Weights of a small image classifier.
Training: batches of 128, held-out accuracy 52%.
Data: trained on photos of plants, animals and fungi (iNaturalist), 38949 training examples, 84.8 epochs.
Rows from block 4, named by matrix and row number. Each number is 128 + 24 x the weight over its row's rms, rounded and kept within 0 to 255. All counts start at 0. After the name is the row's rms in percent of the matrix's.
# fc1: shared expert up (model.blocks.4.mlp.shared.fc1.weight, 32x160), inputs 0-159
fc1.0 097 [150 110 109 136 183 117  97 119  81 150 142 140 115 103 122 142 124 141  99 126 175 133 172 154 161 105 108  73 111 157 115 139 101 145 138 113 161 107 149 123 122 147 128  95 122 109 123 161  86 168 115 135 158 118 133 152 156 102 138  75 128 145 125  78 109 159 105  97 162 153  97 112  88 133 130  77 140 121 103 121 115 133 142 146  79 177 149 123 100 123 138 118 154 192 112 108 131 135 153 147 115 119 145 105 119 130 140  97 132 115 149 126  93 127  86  84 143 155 103 160 128 156 127 125 172 143 118 152 145  85 131 168 109 132 130 149 132 139 119 147 179 101 115 152 161 121 113 132  95 124 114 131 146 131 121 103 138 131 138 128]
fc1.1 095 [168 156 168 156 114 133 144 126 136 153 110 116  70 151 114 125 125 129 144 130 137  83 157 111  99 126 120  91 134 139 156 119  93 127 110 126 174  91 161 130 113 159 151  94  84  72 123 115 161 106 136 136 159 116 136 108 134 114 157  78 148 172 133 128 115 103 108  98 136 130 149 160 103  90 153  90 138 141 105 137 108 114 141 135 144 131 163 121 100  92 116 137 130 157 155 191  69 122 129 140 104 138 150 141 109 145 167 134 165 122 144 127 100 101 114 134 128 140 193 130 110 121 129  99 121 148 118 178 143 140 162 117 130 151  88 144 114 126 128 115 150 136 141  82 120 138 149 136 109 154 125 105 124 104 141  84 100 119 116 130]
fc1.2 094 [169 148 119 161 131 134  77 162 119 140 155 137 127 148 108 127 145 116 144 153 178 147 155 104 123 155 140 156 105 135 141 125 107 150 114 152 160  87 146  93  97 144  99 134 125 113 137 126 148 118 107 143 100 111 140 104 130 136 140  67 124 122 144 104 105 139  84  87 144 142 119 103 151 122 110  60 115 134 118 105 111 155 142 135 148 142 130 137 133 119 145 116 144 200 126 129 157  95 126 155  82 109 144 120 111 113 168 129 138 142 168 125 119  69 126 149  77 139 102 113 153  74 101 100 122 146 173 132 110 142 166 100 126 118 120 144 117 133 120 104 163 127 122 134 163 106 158 151 134 129  93 122 131  98 104  96 136 106 156  93]
fc1.3 104 [130  98 141 109 170 107  73  80  94 151 139 141  86  83 106 132 139 134 122  96 135 136 143 152 149 112 134 138 122 106  95 126 109 153 138 112 134 145 135 149 149 139 149 149 122  90 158 126 131 117 112 147 162 134 138 106 137 125 141  93 105 111 154 111  92 148 136 105 132 127 155 106 140 119 132 123  76  94 130 126 112 119 172 122 110 117 154 131  93 115 116 161 108 185 188 175 109  94  73 142 137 150 183 133 146 123 171 113 153 160  71 181  96 138 167 130 132 146 122 148 128  81 135 118  92 149 140 159 144 142 134 131 117 131 141 154 107 122 109 112 160 100 118 121 145 157 123 132 110 152  94 142 120 138 107 120 138 160 126 152]
fc1.4 103 [175 145 126 121 105  83 123  93 144 113 148 158  91 169 113 102 125 117 134 158 140 135 159 114 123  86  80  96 124 110 137 121 108 124 126 163 157 137 145 102 173 138 130 100 115 169 131 123 113 129 106 185 185 108 122  99 128 164 164 101 141 126 128 115 109 113 128 155 104 159 127 159 114 111 127 144 113 115 104 122 133 130 120 139  93 142 146 149 102 128 154 148 129 142 143 134 109 109 146 147  81 141 133 132 116 148 127 156 165  87 112 132 126 101 101 111 129 192 112 106 141 169  79 101  87 126 147 171 117 120 120 120 141 130 118 144 143  81 139 128 153 135 136  79 124 176 116 142  88 182 123 100  97 148 107 129 143 126 131  96]
fc1.5 101 [126 143 103  97  87  97 118 145 150  85 116 127  97 155 117 126 109 136 158 159 113  88 163 126 133 137 105 128 121 141 158 148 119 105 112 121 123  84 163 134 121 125 139  76 121 125 115 118 103 128 142 153 151  99 114 115 112 152  79 128 129 110 138 145 144 110 163 121 120 148 119 186 131  93 132 133 107 119 127 120 139 105  97 111 117 143 176 118 146 129 115 168 120 197 107 144 147 110 115 139 114 107 199 161 116 176 160 159 151  91 113 128  85 139 153 136 146 124  98 134 151 111  97  94 128 126 137 165  78 128 145 112 103 129 145 136 106 157 131 133 151 124 125 164 146 118 120 140 110 199 151 126 128 190 130 107 109 134 127 119]
fc1.6 098 [149 124 105 121 139  89 131 128 143 157 153 160 114 115  99  88 167 105 140 124 164 125 101 148 133 107 133 131  84 143 158 177  80 166 143 161 134 127 143 146 118 112 121 125 132 118 134 118 147 114 151 137 186 116 122 135 140 116  89  65 138 152 156 128 103 137 120 134 143 148 127 120 100 157 156  69 122 104 150  90 116 141 143 142 145 136 155 146 110 133 110 141 122 194 118 151 136  92  73 154  93 160 128 118 141 135 117 134  88 116 117 123 114 132 130 141 127 151 134 112 140 102 151 110 104 154 108 176 168 106 128 110 141 136 120 101 127 143 104 140 126  95 127 168 147  99 136 161 111 128 139 148 112  94 104 109 136  59  69 127]
fc1.7 110 [170 121 130 176 146 112 110 105 152 121 110 165  75 117  96  94 122 120  81 102 103 134 106 158 158  79 114 151 141 129 168 110 130 145 100 123 150 143 145 113 183 131  97  74  95 123 156 119 102 104 142 161 110 109 100 139 145 149 119 110 147 142 139 131 115 152 121 167 160 155 116 164 106 163 116 113 145  96 115 142 141  99 133 149 123 101 155 130  95 134 105 175 118 155 143 157 104 128 132 144 116 130 119  95  93 166 135 154 118 124 115 127 123 115 128 134 155 130 109 124 137 122 152 129 110 161 110 147 151 105 152 145 133 135 138 167 125 161  86 141 127 132 114 161 103 130 132 110  74 137 136  76 151 136 114 113 199 129  88 150]
fc1.8 103 [130 124 155 159 123  57  93  98 125 112 130 120  67 124 123 110 112 148 120 166 130 128 117 166 159 133 101  71 145 169 168 127  94  80 121 133 126 133 180 174 143 124 147 139 114 113 118 113 121 165 141 194 142 102 154 174 102  77 145  74 129 133 139 125  95 120 132  92 173 139 145 122 116 124 100 126 120 118 142 106 112 116  92 122 126 132 144 136 126 126 120 146 136 165 118 139 123 123 164 164  93 115 141 122 118 152 112  92 126 128 142 166 146 152 117 120 132 110 117 125 123 113 129  90 146 100 178 143 141 121 134  95 142 105 140 125 138 122 114 133 152 145 153 181 151  77 131 156 127 128 146 100 134 144 131 121 154 127  97 104]
fc1.9 096 [155 134 126 135 167  96 143 119 157 136 126 112  95 115 105  96 105 107 117 118 174 100 148 139 132  85 160 105 127 124 188  95  95 116 161 141 158 128  97  90 148 105 125 112 176 159 123 122 134 154 129 169 141 175 148 103 123 134 116  87 128 140  98 100 104 122 106 124 105 165 115 106 140 144 144 112 137 146 112 117 134 130 162 158 129 130 191 137  78 134  63 103 147 180 115 145 116  97 156 173 110 127 107 128 132 141 140 120  97 169 162  99 112  97 141 124 141  80 131 117 103 106 116 108 124 131 118 134 117 103 139 143 117 131 106  97 116  83 137 142 150 152 148 172 144  98 145 128 159 152 147 145 120  99 130 150 122 114 114 129]
fc1.10 106 [ 96 121 165 150 112 114 136 102 131 131  99 125  83 171 126 150  83 119 135 116  90 156 160 157 132  95 108 107 128 181 144  88  97 160  94 161 139 144 149 136 134 149 141 132 118 112 114  89 122 127 112 171 129 116 154 146 168 136 133 105 125 160 182 158 112 124 147 121 157 154 109 141 117 135  63 145 113 112 165 121 119 120 121 141 136 133 129 139  72 115 115 164 103 172 133 157 140  94 135 160 110 130 167 140 122 129 117  98 116 122 137 142 134 130 111 121 109 144 173 132 124  97 131 106  67 126 162 147 119 139 131  97 116  76 120 126 145 134 117 161 138 126 171 128 146 114 124 135 105 181 155  71 146 132 140 118 119 104 104 109]
fc1.11 100 [133 122 105 150 135 104 126 111 110 152 158 104  98 132 152 112 107 103 132 128 112 110 151 144 162 119  62 131 132 134 157 143  81 133 129 113 175 146 142 122 148 159 124 122  98 125 101 115 161 135 126 179 180 121 106 148 110 122 158  96 133 100 121 152 114 122 115 126 118 112 127 158 133 158 125  97 140 123 121 120 148 138 145 115 146 165 146 108 126 116 104 129  98 197 129 188 156 110  85  96  59 102 175 114 103 135 135 117 128 127 132 139 120 147 134 137 126 100 125 136 135 105 116 114  81 128 124 163 148 114  91 170 150 140 129 120 179 101 136 117 159 116 151  75 177 122 127 128 150 112 125 117 112 115 164 108 113 122 167  84]
fc1.12 095 [121 116 149 180  97  92 111  87 130 175 168 145  80 123 112  96 126 118 137  98 135 127 167  97 126 126 163 123 141 154 131 107 103 143 167 146 156 146 138 122 113 130 108 168 108 126 116 147  90 137 141 187 120 105 123  95 135 142 111  69 133 129  94 119 154 121 124 135 137 149 127 146 130 101 119 121 145 118 161 108  98 121 141 133 110 163 161 154  64 144 157 141 131 165 144 145 125 126 157 166 121  89 166 120 135 140 136 100 103  92 182 147 139 124  90 140 130 139 129 115  90 114 114 115  99 128 104 100 132 104 126 135 147 111 110 139 153 114 128 137 204 124 168 139 102 117 151 124 135 156 117  99 154 113  92  99 109 140 105 121]
fc1.13 097 [178 115 102 139 137 100 102 173 108  95 145 122 125 129 134 117 128  97 168 120 131 123 128 129 144 123 153 148 126 134 173 125 102 142 144 127 155 101 168 148  98 122 160  67 140 110 120 112 154 126 105 183 139  91 151 117 129 130 129 129 152 105 155 151  82 170 112 157 109 140 117 144 156 163 124 117  71 122 161 119 149 137 145 134 127 177 140 108 108 144  95 143 129 199 141 148  73 102  82  85 116 109 169 114  71 168 129 129 131 129 115 128  90 164 105 126 129 120 144 142 149 137 105  91 112 137 107 106 148 135 151 127 124 155 144 111 123 120 108 126 169 122 120 115 129 118 131 138  90 120 146 125 118 163 126 113  80 127 119 140]
fc1.14 101 [160  86 130  84 145  89 109  99 152 111 128 149 101 184 110 147 114 174 154 138 122 129 125 155 125 116  94 112 137 106 121 111  89 114 137 153 172 126 160 119 139 131 156 113 137  83 149 172 100 140 124 158 168 122 155 144 115 143 124 139 121 165 162 126 113  98 118 132 108  93 133 104 125 178 108 154  92 106 138  98 137 138 108 126 132 155 127 150  97 135 132  99 120 207 137 137 117  81 125 156  95 114 159 152 150 137 107 138 128 158 100 141 118 118 138 113  99 143  98 158 117 148 104 105  53 144  94 187 144 131 122 131 113 144 119 135 129 108 155 128 125 145 117 121 160  94 120 129 118 131  90  95 125 132 132 135 157 147 138 119]
fc1.15 102 [121 126 127 130  96 151  85 126 153 151  96 170 112 156 117 121 149  98  84 154 157 114 146 153 132 111 144 140 150 119 146 126  85 128 127 141 141 136 130 108 114 139 147 114 161 115 154 103 131 133 140 142 121 130 171 120 133 134 107  93 155 164 120 129 102 129 143 173 123 144  75 139 139 100  97 120 132 148 132  88 127 102 151 130  96 115 144 147 110 132 131 123 116 211 136 153 117  70 178 111 174 147 118 124 140 155 134 157  64 157 137 114 123 116 141 155  90 141  81 134 128  94  97 100  99 120  97 122  91 118 134 114 154 119 143 153  77 148 137 157 128 182 121 142 143 125 140 103 140 168 118  78 127 120 119 106 137 135 114 147]
fc1.16 089 [116 102  88 123 153  77 114 128  90 152 124 144 128 119 136 103  94 166 141 121 128  96 190 132 135  94  88 128 117 132 141 123 107 126 115 154 172 147 111 128 166 160 152 104 136 118 107 119  93 132 126 204 121 124 136 102 123 128  36 116 120 117 152 135 106 120 115 149 144 138  58 180  99 134 124 125 124 140 157 128 132 147 141 124 120 121 136 140 153 126 127 119  74 176 153 151  95 110  97 162 138 102 123 135 124 171 145 144 131 124 187 102 140 127 131 113 144 127 142 149 136 139 145 114 105  72 119 114 137  98 141 126 134 127 138 168 122 129 137 123 143 105 106 147 145 138 115 108 169 164 101 141 118 129 128 106 122 148 104 134]
fc1.17 096 [171  90 117 132 122  89  87  80 103 150 145 131 113  98 104 120 102 149 120 132 131 133 159 116 112 119 146 161 100 143 139 137 115 161 142 142 130  88 146 147 138 117 149  95  91 137 132 163 133 111 112 180  95  93 111 125 118 127 161 134 130 102 107 149 137 130 122 115 150 131 158 108 134 128 123 111 125 108 112 124 145 132 155 109 132 110 148 142 126 158 111 156 134 199 154 161 132  95 107 119 108 112 148 148 108 142 155  62 149 148 150 156 128  74 145 134 113 196 170 122  84  80 118 102 133 112 116 173 101 152 137  93 125 135 120 144 146 113 129 125 188 131 121 140 141 133 156 123  99 150 115  91 125 118 142  98 154 123  84 134]
fc1.18 099 [141 106 144 174 135 107 137  67 157 125 110 107  68 126 157 124 110 100 140 156 159  82 133 125 169 115 114 122 144 103 111 126  80 155 131 160 156 133 115  89 186 104 165 118 153 101 148 101 114 138 154 135 156 142 143 129 110 141  93 133 117  95 120 119 119 128 146 142 121 137 100 116 152 139 139 133 141 122  69 121 163 135  95 147 132  84 121 123  96 147 101 107 108 209 165 168 147 103 116 134 119 110 142 140 141 152 147 140 124 129  87 144  97 144 146 134 127 114 127 135 133 124 118 130  98 142 103 177 131 104 161 136 140 156  63 168 124 125 138 144 136 140 100 117 157 127  92 119 134 137 104 112 138 158 153 132 103 122 109 107]
fc1.19 106 [107 129 140 101 181 114 128 126  72 116 158 122  71 112 150  97 105  99 131 120 116  81 151 103 111 102 129  77 132 142 157 103  71 144 129 146 157 120 131 126  96 110 150 126 118 132 114 146 117 132 120 163 125 112 123 112 125 167 113  98 143 139  88 169 144 101 129 148 187 116 115 149 132 139 127 106 135  88 161 133 126  99 173 130 131 127 110 138 112 149 137 148 118 192 126 119 110 144 103 182 141 142 117 112 119 182 129 126 131 114 132 130 114 128 126 140 142 155  98 164 123 140  79  71  66 107 113 132 129 120 136 144 142 150 148 155 134 145 137 123 167 127 160 177 116 110 125 128  97 151 156 143 144 147 150 125  90 130 110 126]
fc1.20 103 [181 121 119 171  84 112  82 148 133 114 115 138  89 154 121 114  93 122 126 123 120 114 173 166 155  84 112 121  89 152 161 124 101 127 124 146 141 103 153  90 114 135 136 112 122 138 112 140 141 148 161 174 125 147 100 182 158 138 119  90 135 129 122 138  89 129 123 133 135  98 100 119 135 120 111  85  86 125 136 180 126 104 109 136 170 117 166 131 128 164 129 133 118 165 108 137 123  98  92 135 116 130 138 146 100 184 134 103 135 144 124 125 148  79 121 108 140 141 170 139 148 131 148 114 101 132 113 156 177 153 144  89 110 150 138 150 100 131 105 127 113 159  78 109 124 121 154 157 102 134 162 112 115 142 112  96 141  96  96 130]
fc1.21 101 [172 115 131 124  94  97 114  93  87 154 138 129  82 126 124 105 146 136 125 102 125  61 146 134 151 124 126 100 118 161 140 129  96 158 145 158 144 123 166 150 148 163 123  88 104 128 140 105 115 129 144 142 106  83 132 117  86 132 134 115  95 107 113 146 108 131 147 123 144 147 141 107 146 112 115 133  78 116 177 126 132 117 128 127 136 154 105 127 110 157 150 132 172 177 157 143 158 107  90 174 111  98  98 114  94 185 171 109 123 145 140 141 112  95 138 137 123 110 113 107 151  79 160 138 120 126 148 147 112 140 178 115  78 128 105 150  96 113 138  95 171 125 136 162 136 134 106 148 136 144 113 146 121 170 114 116 145 113 132 101]
fc1.22 102 [139 131 127 138 111  88 150 140 138 123 154 127 125  92 101 123 159 137 108 118 155 126 128 158 120 122  95 140 119  99 153 106  77 139 165 126 160  85 161 162 169 114 107 101 113 150 156 138 110 151 134 163 118 152 161 144 121  94  92  91 104 173  95 115  81 156  94 112 138 127 108 126 113 153 100 130 120 124 123 115 120 136 124 123 130 137 117 117  88 108 124 133 104 172 118 137 112 108 109 164  99 131 149 141  79 175 123 141 105 176 126 132 126 128 114  92 138 181 132 158 116 137 130 121  86 143  99 143 136 145 166 107 101 158  95 138 106 173  99 114 132 155 174 139 148 150 151 141  70 151 144 156 135 119 126  92 119 111  84 153]
fc1.23 105 [149 127  84 169  98 118 110 177 103 122 127 126 115 141  98  72 159  93 155 101 140 161 170 156 145 110 110  98 100 105 137 146  84 150 135  97 139 155 158 118 132 140 155 113 145  93 137 117 117 145 139 153 176 124 120 141 124 163 136  79 172  79 131 132 101 174 147 136 148 146  70 109 161 127 129  63 106 130 141 134 139 123 141 113 150  96 144 123 147 125 129 170 121 165 144 123 121 124 158 143 115 127 119 162 127 197 147 151 121 140 127 143 124 123 120 101 126 100 125 122 192 106 135 104 113 108 151 136 114 125 141 122 131 143 129 131 100 158 106 119 156 122 114 117 111 125 134 144 107 133 103  69 122 135 113 115 103  97 149 127]
fc1.24 100 [137 133 103 153 151 138  96 127 147  92 128 142 127 125  91 107 132 129 146 137 166 197 160 147  85  95 118 153  89 125 129 129 131 109 170 178 150 156 114 106 124 123  93  99 132 110 143 128 132 130 112 206 139 142 127 154 152  91 161 145 118 107 114 130 141 125  87 157 120 163 103 136  98 118 153 128 140  92 167 100 105 140 172 128 121 124 145 133  83 101 135 124 117 170 107 134 123  85 134  98 123 134 135 146 115 109 154 161 154  90  90 117 115  99 157 102  90 145 142  77 105 108 114 105 113 141 102 139 101 145 145 150 134 150 133 120 168 139 131 122 113 126 177 104 119 103 155 139 154 157 117 122 114 138 149  80 142 119 115 116]
fc1.25 101 [145 133  92 114 155 114 108  95 123 147 162 119 104  95 121 130 138 115  92 132 114 125 143 158 128 107 129 133 127 116 184 136 101 149 149  86 179 145 180 178 130 151 106 117 137 137 120 104 121 115 150 127 164 100 134 148 146 113 126  92 136  93 123 117 111  99 135 176 131 124 128 149 116 148 128 120 101  95 126 129 137 115 131 149 118 130 109 111 131 155 144 133 129 220 135 150 168 121  81 118  90 113 157 123  90 153 152 117 104 143 136 154 131 149  90  80 181 194 107 130 146 100 154 125 112 156 114 150 153 127 133 120 147 140 109 136 150 125 114 147 130 163 151 140 131  93 110 131 102 122 109 110 117  96 126 114 111  80  79 124]
fc1.26 096 [123 122 133  96 113 139 123 121 161 119 131 139 109 112 153 136 124 122 163 113 105 109 144 216 156  94 135  94 114 121 155 120  90 105 127  94 183 132 159 136 139 110 156 105 167  82 121  94 153 116 119 154 157 108 142 150 149 129 144 102 135 106 132 135 108 128 103 122 159 150 113 123 115 118 129 116 137 106 161 102 137 148 123 107 153 139 147 138  90 121 115 140 120 193 142 148 137 146  84 119 112 116 141 111 147 179 170 119 119 130 147 101 102  96 128 110  84 119 114 166 160 123 100 112 158 139 108 121 121 117 168 150  90 126 101 117 108 167 181  93 174 153 112 111 165 110  85 139 155 141 114 122 113 155 156 129 112 123 141 106]
fc1.27 106 [134  89 179 136 156 123  93 117 127 129 163 120 125 131 136 104 110 135 123 132 137  82 159 169 140 111 125  96 134 129 154  77  78 117 128 138 178  98 130 110 137 145 160 122 136 132  82 113 109 115 123 176 170 134 130 107 133 152 145 114 133 163 117 125  95 127 117 100 135 126 111 106 157 131 114  95  79 160 146 138 115 113 111 106 142 118 142 133 114 102 137 102 115 190 109 115 155  86 113 176 110  95 141 144 148 114 154 160 103 166 146 103 140 160 120 149 141 143 131  94 152 143  84 120  62 128 169 143 122 176 151 144 117 101 117 125 160 105  92 127 133  92 135 135 146 125 116 145 126 173 120 151 151 136 123 142 138 169 123 120]
fc1.28 096 [ 96 111 133 113 132  99  54 121 129 145 149 168  98 123  87 119 134 133 148 132 184 121 120 160 151 127 130 129 117 134 128 143 102 151 121 167 128  98 138 137 102 135 109 156 107 104 134 106 153 103 128 189 147 137 110 136 141  92 124 129 103 109 141 137 101 130 128 154 139 152 116 177 127 126  98  95 126 115 166  93 109 126 130 157 126 117 143 153 123  99 132 160 130 172 122 110 163 112 162  99 100 131 173 113 115 119 130 133 102 140 167 182 133 101 123 107 112 148 126 133 168 109 114  94 127 131 166 150 110 155 118 175 130 147 130 141 155  91  73 130 143 111 160 122 164 111 105  93 134 148 130 140 130  98  97  83 128 116 189 115]
fc1.29 099 [123  83 120 197  98 132 105 122 155 130 139 139  93  88 139 128 120  71 116 127 123 125 170 189 117 104 147 103 130 140 116 113  94 120 134  99 188 125 127 111 174 116 134 129  92 105 127 131 140 157 100 166 135 101 186  97 120 133 119  92 124 132 116 174 108 127 105 115 173 136 125 115 136 145 112 129 129  99 125 114  96 161 140 129 135 153 127 141  67 125 142 129 116 192 144 146 122  88 124 149 143 126 132 124 139 133 102 112 121 140 166 137 114 125 115 134 120 126 132 156  96 131 162 159 109 124 136 147 141 116 187 115 165 136 114 126 138 149  75 127 180 122  86 108 154 128 136 148 134 120 139 104 146  94 160 128 114 104 132 112]
fc1.30 098 [120 115 104 132 133 107  83  86 123 135  99 129  88 123  94 103 122 115 130 131 153 127 154 170 101 129  90 140 118 129 142  93 114 121 122 127 194  96 138 123 168 159 133 113 102  95 144 115 116 124 123 182 148 108 161 106 117 130 118 116 105 132 152 126  74 135 177 144 148 142 137 101 145 158 148 116 126 152 123 107 127 150 149 137 111  83 185 120  87 102 145 138 110 151 166 157 168 132 154 176 109 107 107 157 143 155 115 106 147 129 137 107 120 120 163 126 139 180 149 124 110 122 114 137 103 139 155 124 133 121 135 150 145 162 193 127  98 110  99 129 107 117  99 108 158 129 143 121 122 147 101  85 130 122 108  78 138 111  89  99]
fc1.31 099 [134 169 105 163 108 117 132  93 129  98 117 127  99 100 110 128  85  89  97 125 137 141 130 150 122 113 112 148 158 135 140 103 104 164 150 111 160 178 152 141 147  90 125 117 113 121  84 128 112 127 130 184 145 149 174 141 112 131  81 101 125 115 114 131 115 123 110 131 178 168 128 141 114 116 141 134 165 124 141 149 162 100 138 129 104 122 160 108  83 114  65 148 120 215 155 122 113 117 115 125 120 142 132 111 130 174 170 133  85 137 128 132 146 150 125 135 106 163 164 133  95 111 118  88 104 140 112 119 109 138  97 140 104 123 130 143  84 157 163 136 141 132 147 139 128 122 123  83 136 143 141 101 108 155 141 150 144 130  98 154]