Weights of a small image classifier.
Model: 3.49M parameters, 64-pixel images, arch vit, norm layernorm, moe expert_choice, num experts 32, patch size [4, 4], width 160.
Training: muon at rate 0.0064, 25800 steps, batches of 128.
Rows from block 2 of a small image classifier, named by matrix and row number. Rows with one number within an expert belong to one neuron, the router's apart. Each number is 128 + 24 x the weight over its row's rms, rounded and kept within 0 to 255. All counts start at 0. Numbers have three digits each.
After each expert's rows are labels from the 100 images, of 14976, where the router gives the expert most weight on average: "place" is the part of the image that holds the peak. Only what is clearly more common there than usual is listed. The data: photos of plants, animals and fungi (iNaturalist).
# router: router (model.blocks.2.mlp.router.weight, 32x160, trained with AdamW), inputs 0-159
# up: expert up (model.blocks.2.mlp.up, 32x32x160), inputs 0-159
# down: expert down (model.blocks.2.mlp.down, 32x160x32, transposed), outputs 0-159

# expert 3
router.3:127124127179147163109122152090116144136097135145151131151163152094104131119158156135153127129129157112151157095100127126144108092124126132158114148125152113108146127094116101157161150120103113171108099087103180148085144163107154142145080156098130164143145104112131085138096112158137144115147089118108120099130127144137141136153123109165107108167159147146081128107127089107155162142105153085126149081127169136120128108135124125157112121156146089144139087158131101145081078136121122
up.0:126148101157125145119123140127125122139132113120106082027168147146141121131130144172103117166132126110104112136142110098140114139109139117097154120136146098149110119127137115120149156090102123094119161158090167181126160113093117105154125133161126131150135135177144157156160150165131113123099110111122162153098131114100133186101115145111111158134154155136148078089170103164065132136099114091140112146160120135100161102135121110131148127155139121105147119122132129114111121147097122
down.0:131133114099159126167135094142150150127150150147146148113165098113199163149143109125141108144143172110166105102130151131091151140151088084136120114110125152075126147118126142125107165131120102105142083114150103120181134146117131105115111144149153129126109158157095123108159134168082089115132153120144127153118117100126118072140155154137153120119161120153137113097138098113145069091134126148148140134122107121117124145121077153147084136117102146119084119157134151154097116112105082
place: centre

# expert 11
router.11:121114110121149077148131110141160125121161142079135139128135176158141119101125144146135157104128137113112113109096156147109152107133103145123157112107087128134099137104136162122130131142131100112155105157131112119120099093158080157151136096161174149088102135098102160114167141159123118104154158135092137172118162137094133166122173173164185143115132143134132133101101137133129099153094105095122093105126148138161135108117117146136095115146104135122118155106180140077120149140122072
up.0:171108136172163126113134124120159120108140108114168103133137169097132127121127119132088140192111101078126134156142164134136152131174122158149127129106108195088119093119092137148129144109131079092121139155106112147135071123125125131097107139140102155110123096138137133126115131153168144142099081134120118148101088083133124125094135137154160134120104141137129129125141156106108130142106116123150133132188129125142109076103111110128163171119122130116125183110177153095123156134097128
down.0:150124099098148116128143136122156063089143115134139131167108141128112140133131059169126182156111116155092117126149166139113136176139077136167108101120157179103125105146182144116140134127176110108125102151120116095130115099122109140128132104138122098148128122153139139090099144122149143105125117103146138158078152181145145112130143134150130121096115135124092126140107105156128088129137144095119142105186139102128119158145097123100118124146120113172135141173109137094123146119078135
place: centre

# expert 23
router.23:103148125096096119153179109170120133160123153176091172120124102162103150155101086159149114099118130140139126150174146153151113166146150147110156108157154120097125162160125108100153090120141142122106103153127089100158157145124137114093133123140134096141110146141133134136145119118109109088130153094142119124151140131112136082152145101072171105147125160116154126114163129151156123091138109137105116156124083128128077135116117127095151166092123134092098129144078128152133162106111123
up.0:091181128116131177101144128153154153149132141124133131147079135155127127078109115164136142119154159128105131140178138124113139099155106105132125149118094143107099134086113154110151169151123146149118111140138123068162119111135133163083121154139175141123130117107095131088085149127135165092105099139128125137113093099159157101119097142127170110157139120148125121132092113122199137121147160142152125129097081108160114136135109116148154132097110096163125116123115142107107133086089104
down.0:147148169160141103189083169135124105124135167146114156094103130108098131087109158126137176112115078095112096149148146119096141107133161119136154145127089137123073131101107170138150134128140107142113132170124146142134111099112099144144088129168151113117114160090115154134155104154114122144106114122128092154098124133139116095110143114125126161140125112134140142129145173129110166169114128116105133168076161061131125127097127111173114128150147138149154150101148127139148084125123123
place: top left

# expert 22
router.22:098122159142118152113137113083137095159104162134134129167098088150118108141154124108138109158124141169091163099096098110101120128101156111100129151123160131132124134124120109121132124103084153110093098107155084129125160150136169124145139141168097099141159153178169109174140138105105119110151156146132152095155123145134124141126092098123101163143156140104143159148170143153113136111083101119078155122131127105097132129152141109137092091140169157137124163123104118127146096144169162
up.0:114113105095118144078111129118160116135136116146111168125126121112104187186085123142106140153137119129157140143132108157147133100128093127124139072167119107117102129107142123149145122106168104126151151107156143140152138117134147121115110110127118115129142105164099100158131130113124129103108148112130144084170094154138172131074132129134148139115115116116132127127106085164103129113097129142160163101061093147132098108143122106136122150114112184167126099142125182120148157178164086
down.0:149119156085114118145116128138154150110117135095124125106117143110083119130139133131135140133139157093119124145089144129151141080117119122101079105096119095107061115104175127143112165196176123120139148119121123126123133121158151140142114073124122106133108155117117122113105155084123101118169105130141151175145080119101132098094132142080097129134144142165150171107122105131138150148118181110139168132142173128131135108130170112136155138193107093139149126123125111137130123115170129
place: top right; top left

# expert 10
router.10:116083173147118145137102111140168104130164116137160119122143119127161099120105142127097132098085129138111111135146131133113132104149104163088135151137087141140102119098143166124171126095165085126094163104128133175099105104157142108145151154085140136097164087116121111108124158127124163120108111132156107112150107125135149136110094163132103117084096099163120127140112151099102092145111158155133121150097144094136129143154138135176144154151092164155120122153180144139165111127155171
up.0:168078130174123130135147120094103101093129144153092121148138135136139090182113149126139121133167133150138128141127127125158147128109065145132105142142164178100143133176135120113161081101096122077131113130141102092098137158101140129141080109103126115131141118156162112147109120139158135137144128139155137099098169118137136078142127089128148116132107163104120114119129141154145089087097153149116123111176130109121085099140159144086129126146132118159113084130133184103100124135143132
down.0:116126153100136132139083108131103150116110101115133181115133166134077134130158155121122119153162088155122133166116125132121141124167109097117162096115148178136122145143172095091126116160088114132128107136155164185083117125140109096080137120119129125147111096118143161105115102161181093145140132118152127117109116174125145109098142142121097098122088152118184141136161096126157153134139107155129140090118123120134142174095148105102110139135080149154149101111133140129122108132091151
place: bottom centre

# expert 19
router.19:115083134161111140096094126128132151166109140159166174158108129092105127151126112148100107100094143099149114115127154165093116119123145135169115093111153124099160171106143114125144114123130086147097122081175143127123176123099146136173133144095132166112148097118147101121122152123125148125137100124135111101167112139126161088094105151109080107139113091163121155153096105137159141134119126129100166146109131113136141139150172121119112188144117092152096106157117132129080149122125136
up.0:105126106144093176126146150090116132150097186126099135090103139125145156125112133127136114134159109114108144131105146128113135146099146150089107158103178105151125160185144120104143098177096127110106097080106114075122077140101149114091099133110110129164154127151177115139167119147149148113170121148164130132147164132157099145105116120131123117111137155123114149129156136133076135109110124137123151128148134145122115134155114159145098182090151128091118100085105112128141107151118155
down.0:103121102133117118091122083121142087169143149165139100129118130068170125134117127144101117127154108146124108123124137144178161138123128127116123143129147127120147133146126154083125140089122141137117138057153103113150146123149128167143150108126134137127095121125131169116125109124131124124152120142130138112116129139127123186161110106187165076162124145127109088141138077130112221086139170109083110128117161124133091154116129158101139127140145146155137115125152125114152134097080109
place: top centre; top left

# expert 25
router.25:131102088119146130143164115103103136160103140110149132157120116111117178144140150110152113100122131156158133105104131143108116115138078154162099133133152095107126139147088106178139133146101116155152118104131122130153121167142119119129113113137141109120143148114137159147153089119110133092166139128121087142125170174119138140146176104168145155125156119125099115116092132078159129101193133102108126127102144139158101152124085157133109102151132087160088084117083109111118096140162081
up.0:114153181086109141137106112127145088154135145166125145119154119124107135124113088141113125140111146069125117129171153111127151125195156148121122126136118123067124097151118099117163134128159152123119187098121113150120105146143140120119113120103100102127134122145114165135125161110115126151162102116098128120135093159098101107139131118134135137148132120137098104113096100182132105121120112112184108150162097109112109172068113121150135144088122149113152075177159136168148133116140109
down.0:096119098132135121111133144122159167116119117113163178110133133140112143188088120130119151133156113136125106150178111099123125113104146116119132070123154106119129128148137120091101113118123137102164109155128131122118137161066128124160107139154151142099125125144136190107137126177183118104059135124148143124147140121073148120119164125129154104120115115128144142163089170129115165157120121142124130148139140109112129097125191088124104108081147124106082105141127115106130160126142162
place: centre

# expert 1
router.1:128088147117094138107098149151156123143167110145167139106117135152100158097147167135085158128171154099088096113128148144121152106129101150168139107090121127108133140101138127147122139105153122159102138160121141119093089128133110105135129158102125165111123112122186102144142164164120154133085104095124145161078090099096126153089112163102105159092100159158122165135121154158122138154151112094127150108116171133158132127110118101104156146150110144140149099142132134104089152113152121
up.0:063143147116124147165145167128166158126128124132124120110144139109112134127136112136120121135121147125090139104155072102090126110103177119124148182131131110172137116168154116136123118140062167112111125122118089095143123112133136090071162145140107120164157104155188126134156161114121115117121144142091177115126147128108117165124104104133129137145110146142148146117154160132128072128147139134093133153104138110101077098148093114135120136095147138137142102130098125121108113184160115
down.0:141157133102122127162130123109155146138115107115099073130156167123159136137145134159148154129118211138140172096115160114144182137134158117105142173157107097115099106120131132118120168134121141139116156099122142122134120108151062106105168134141152110132161162140175154156134149110108113144111146090081111130119114092126095123123089135132111119141152116141117135106150089155115112095084117166094112141119103086100156159140095120126127129096141152133140123113118143126137094106072140
place: top right; top left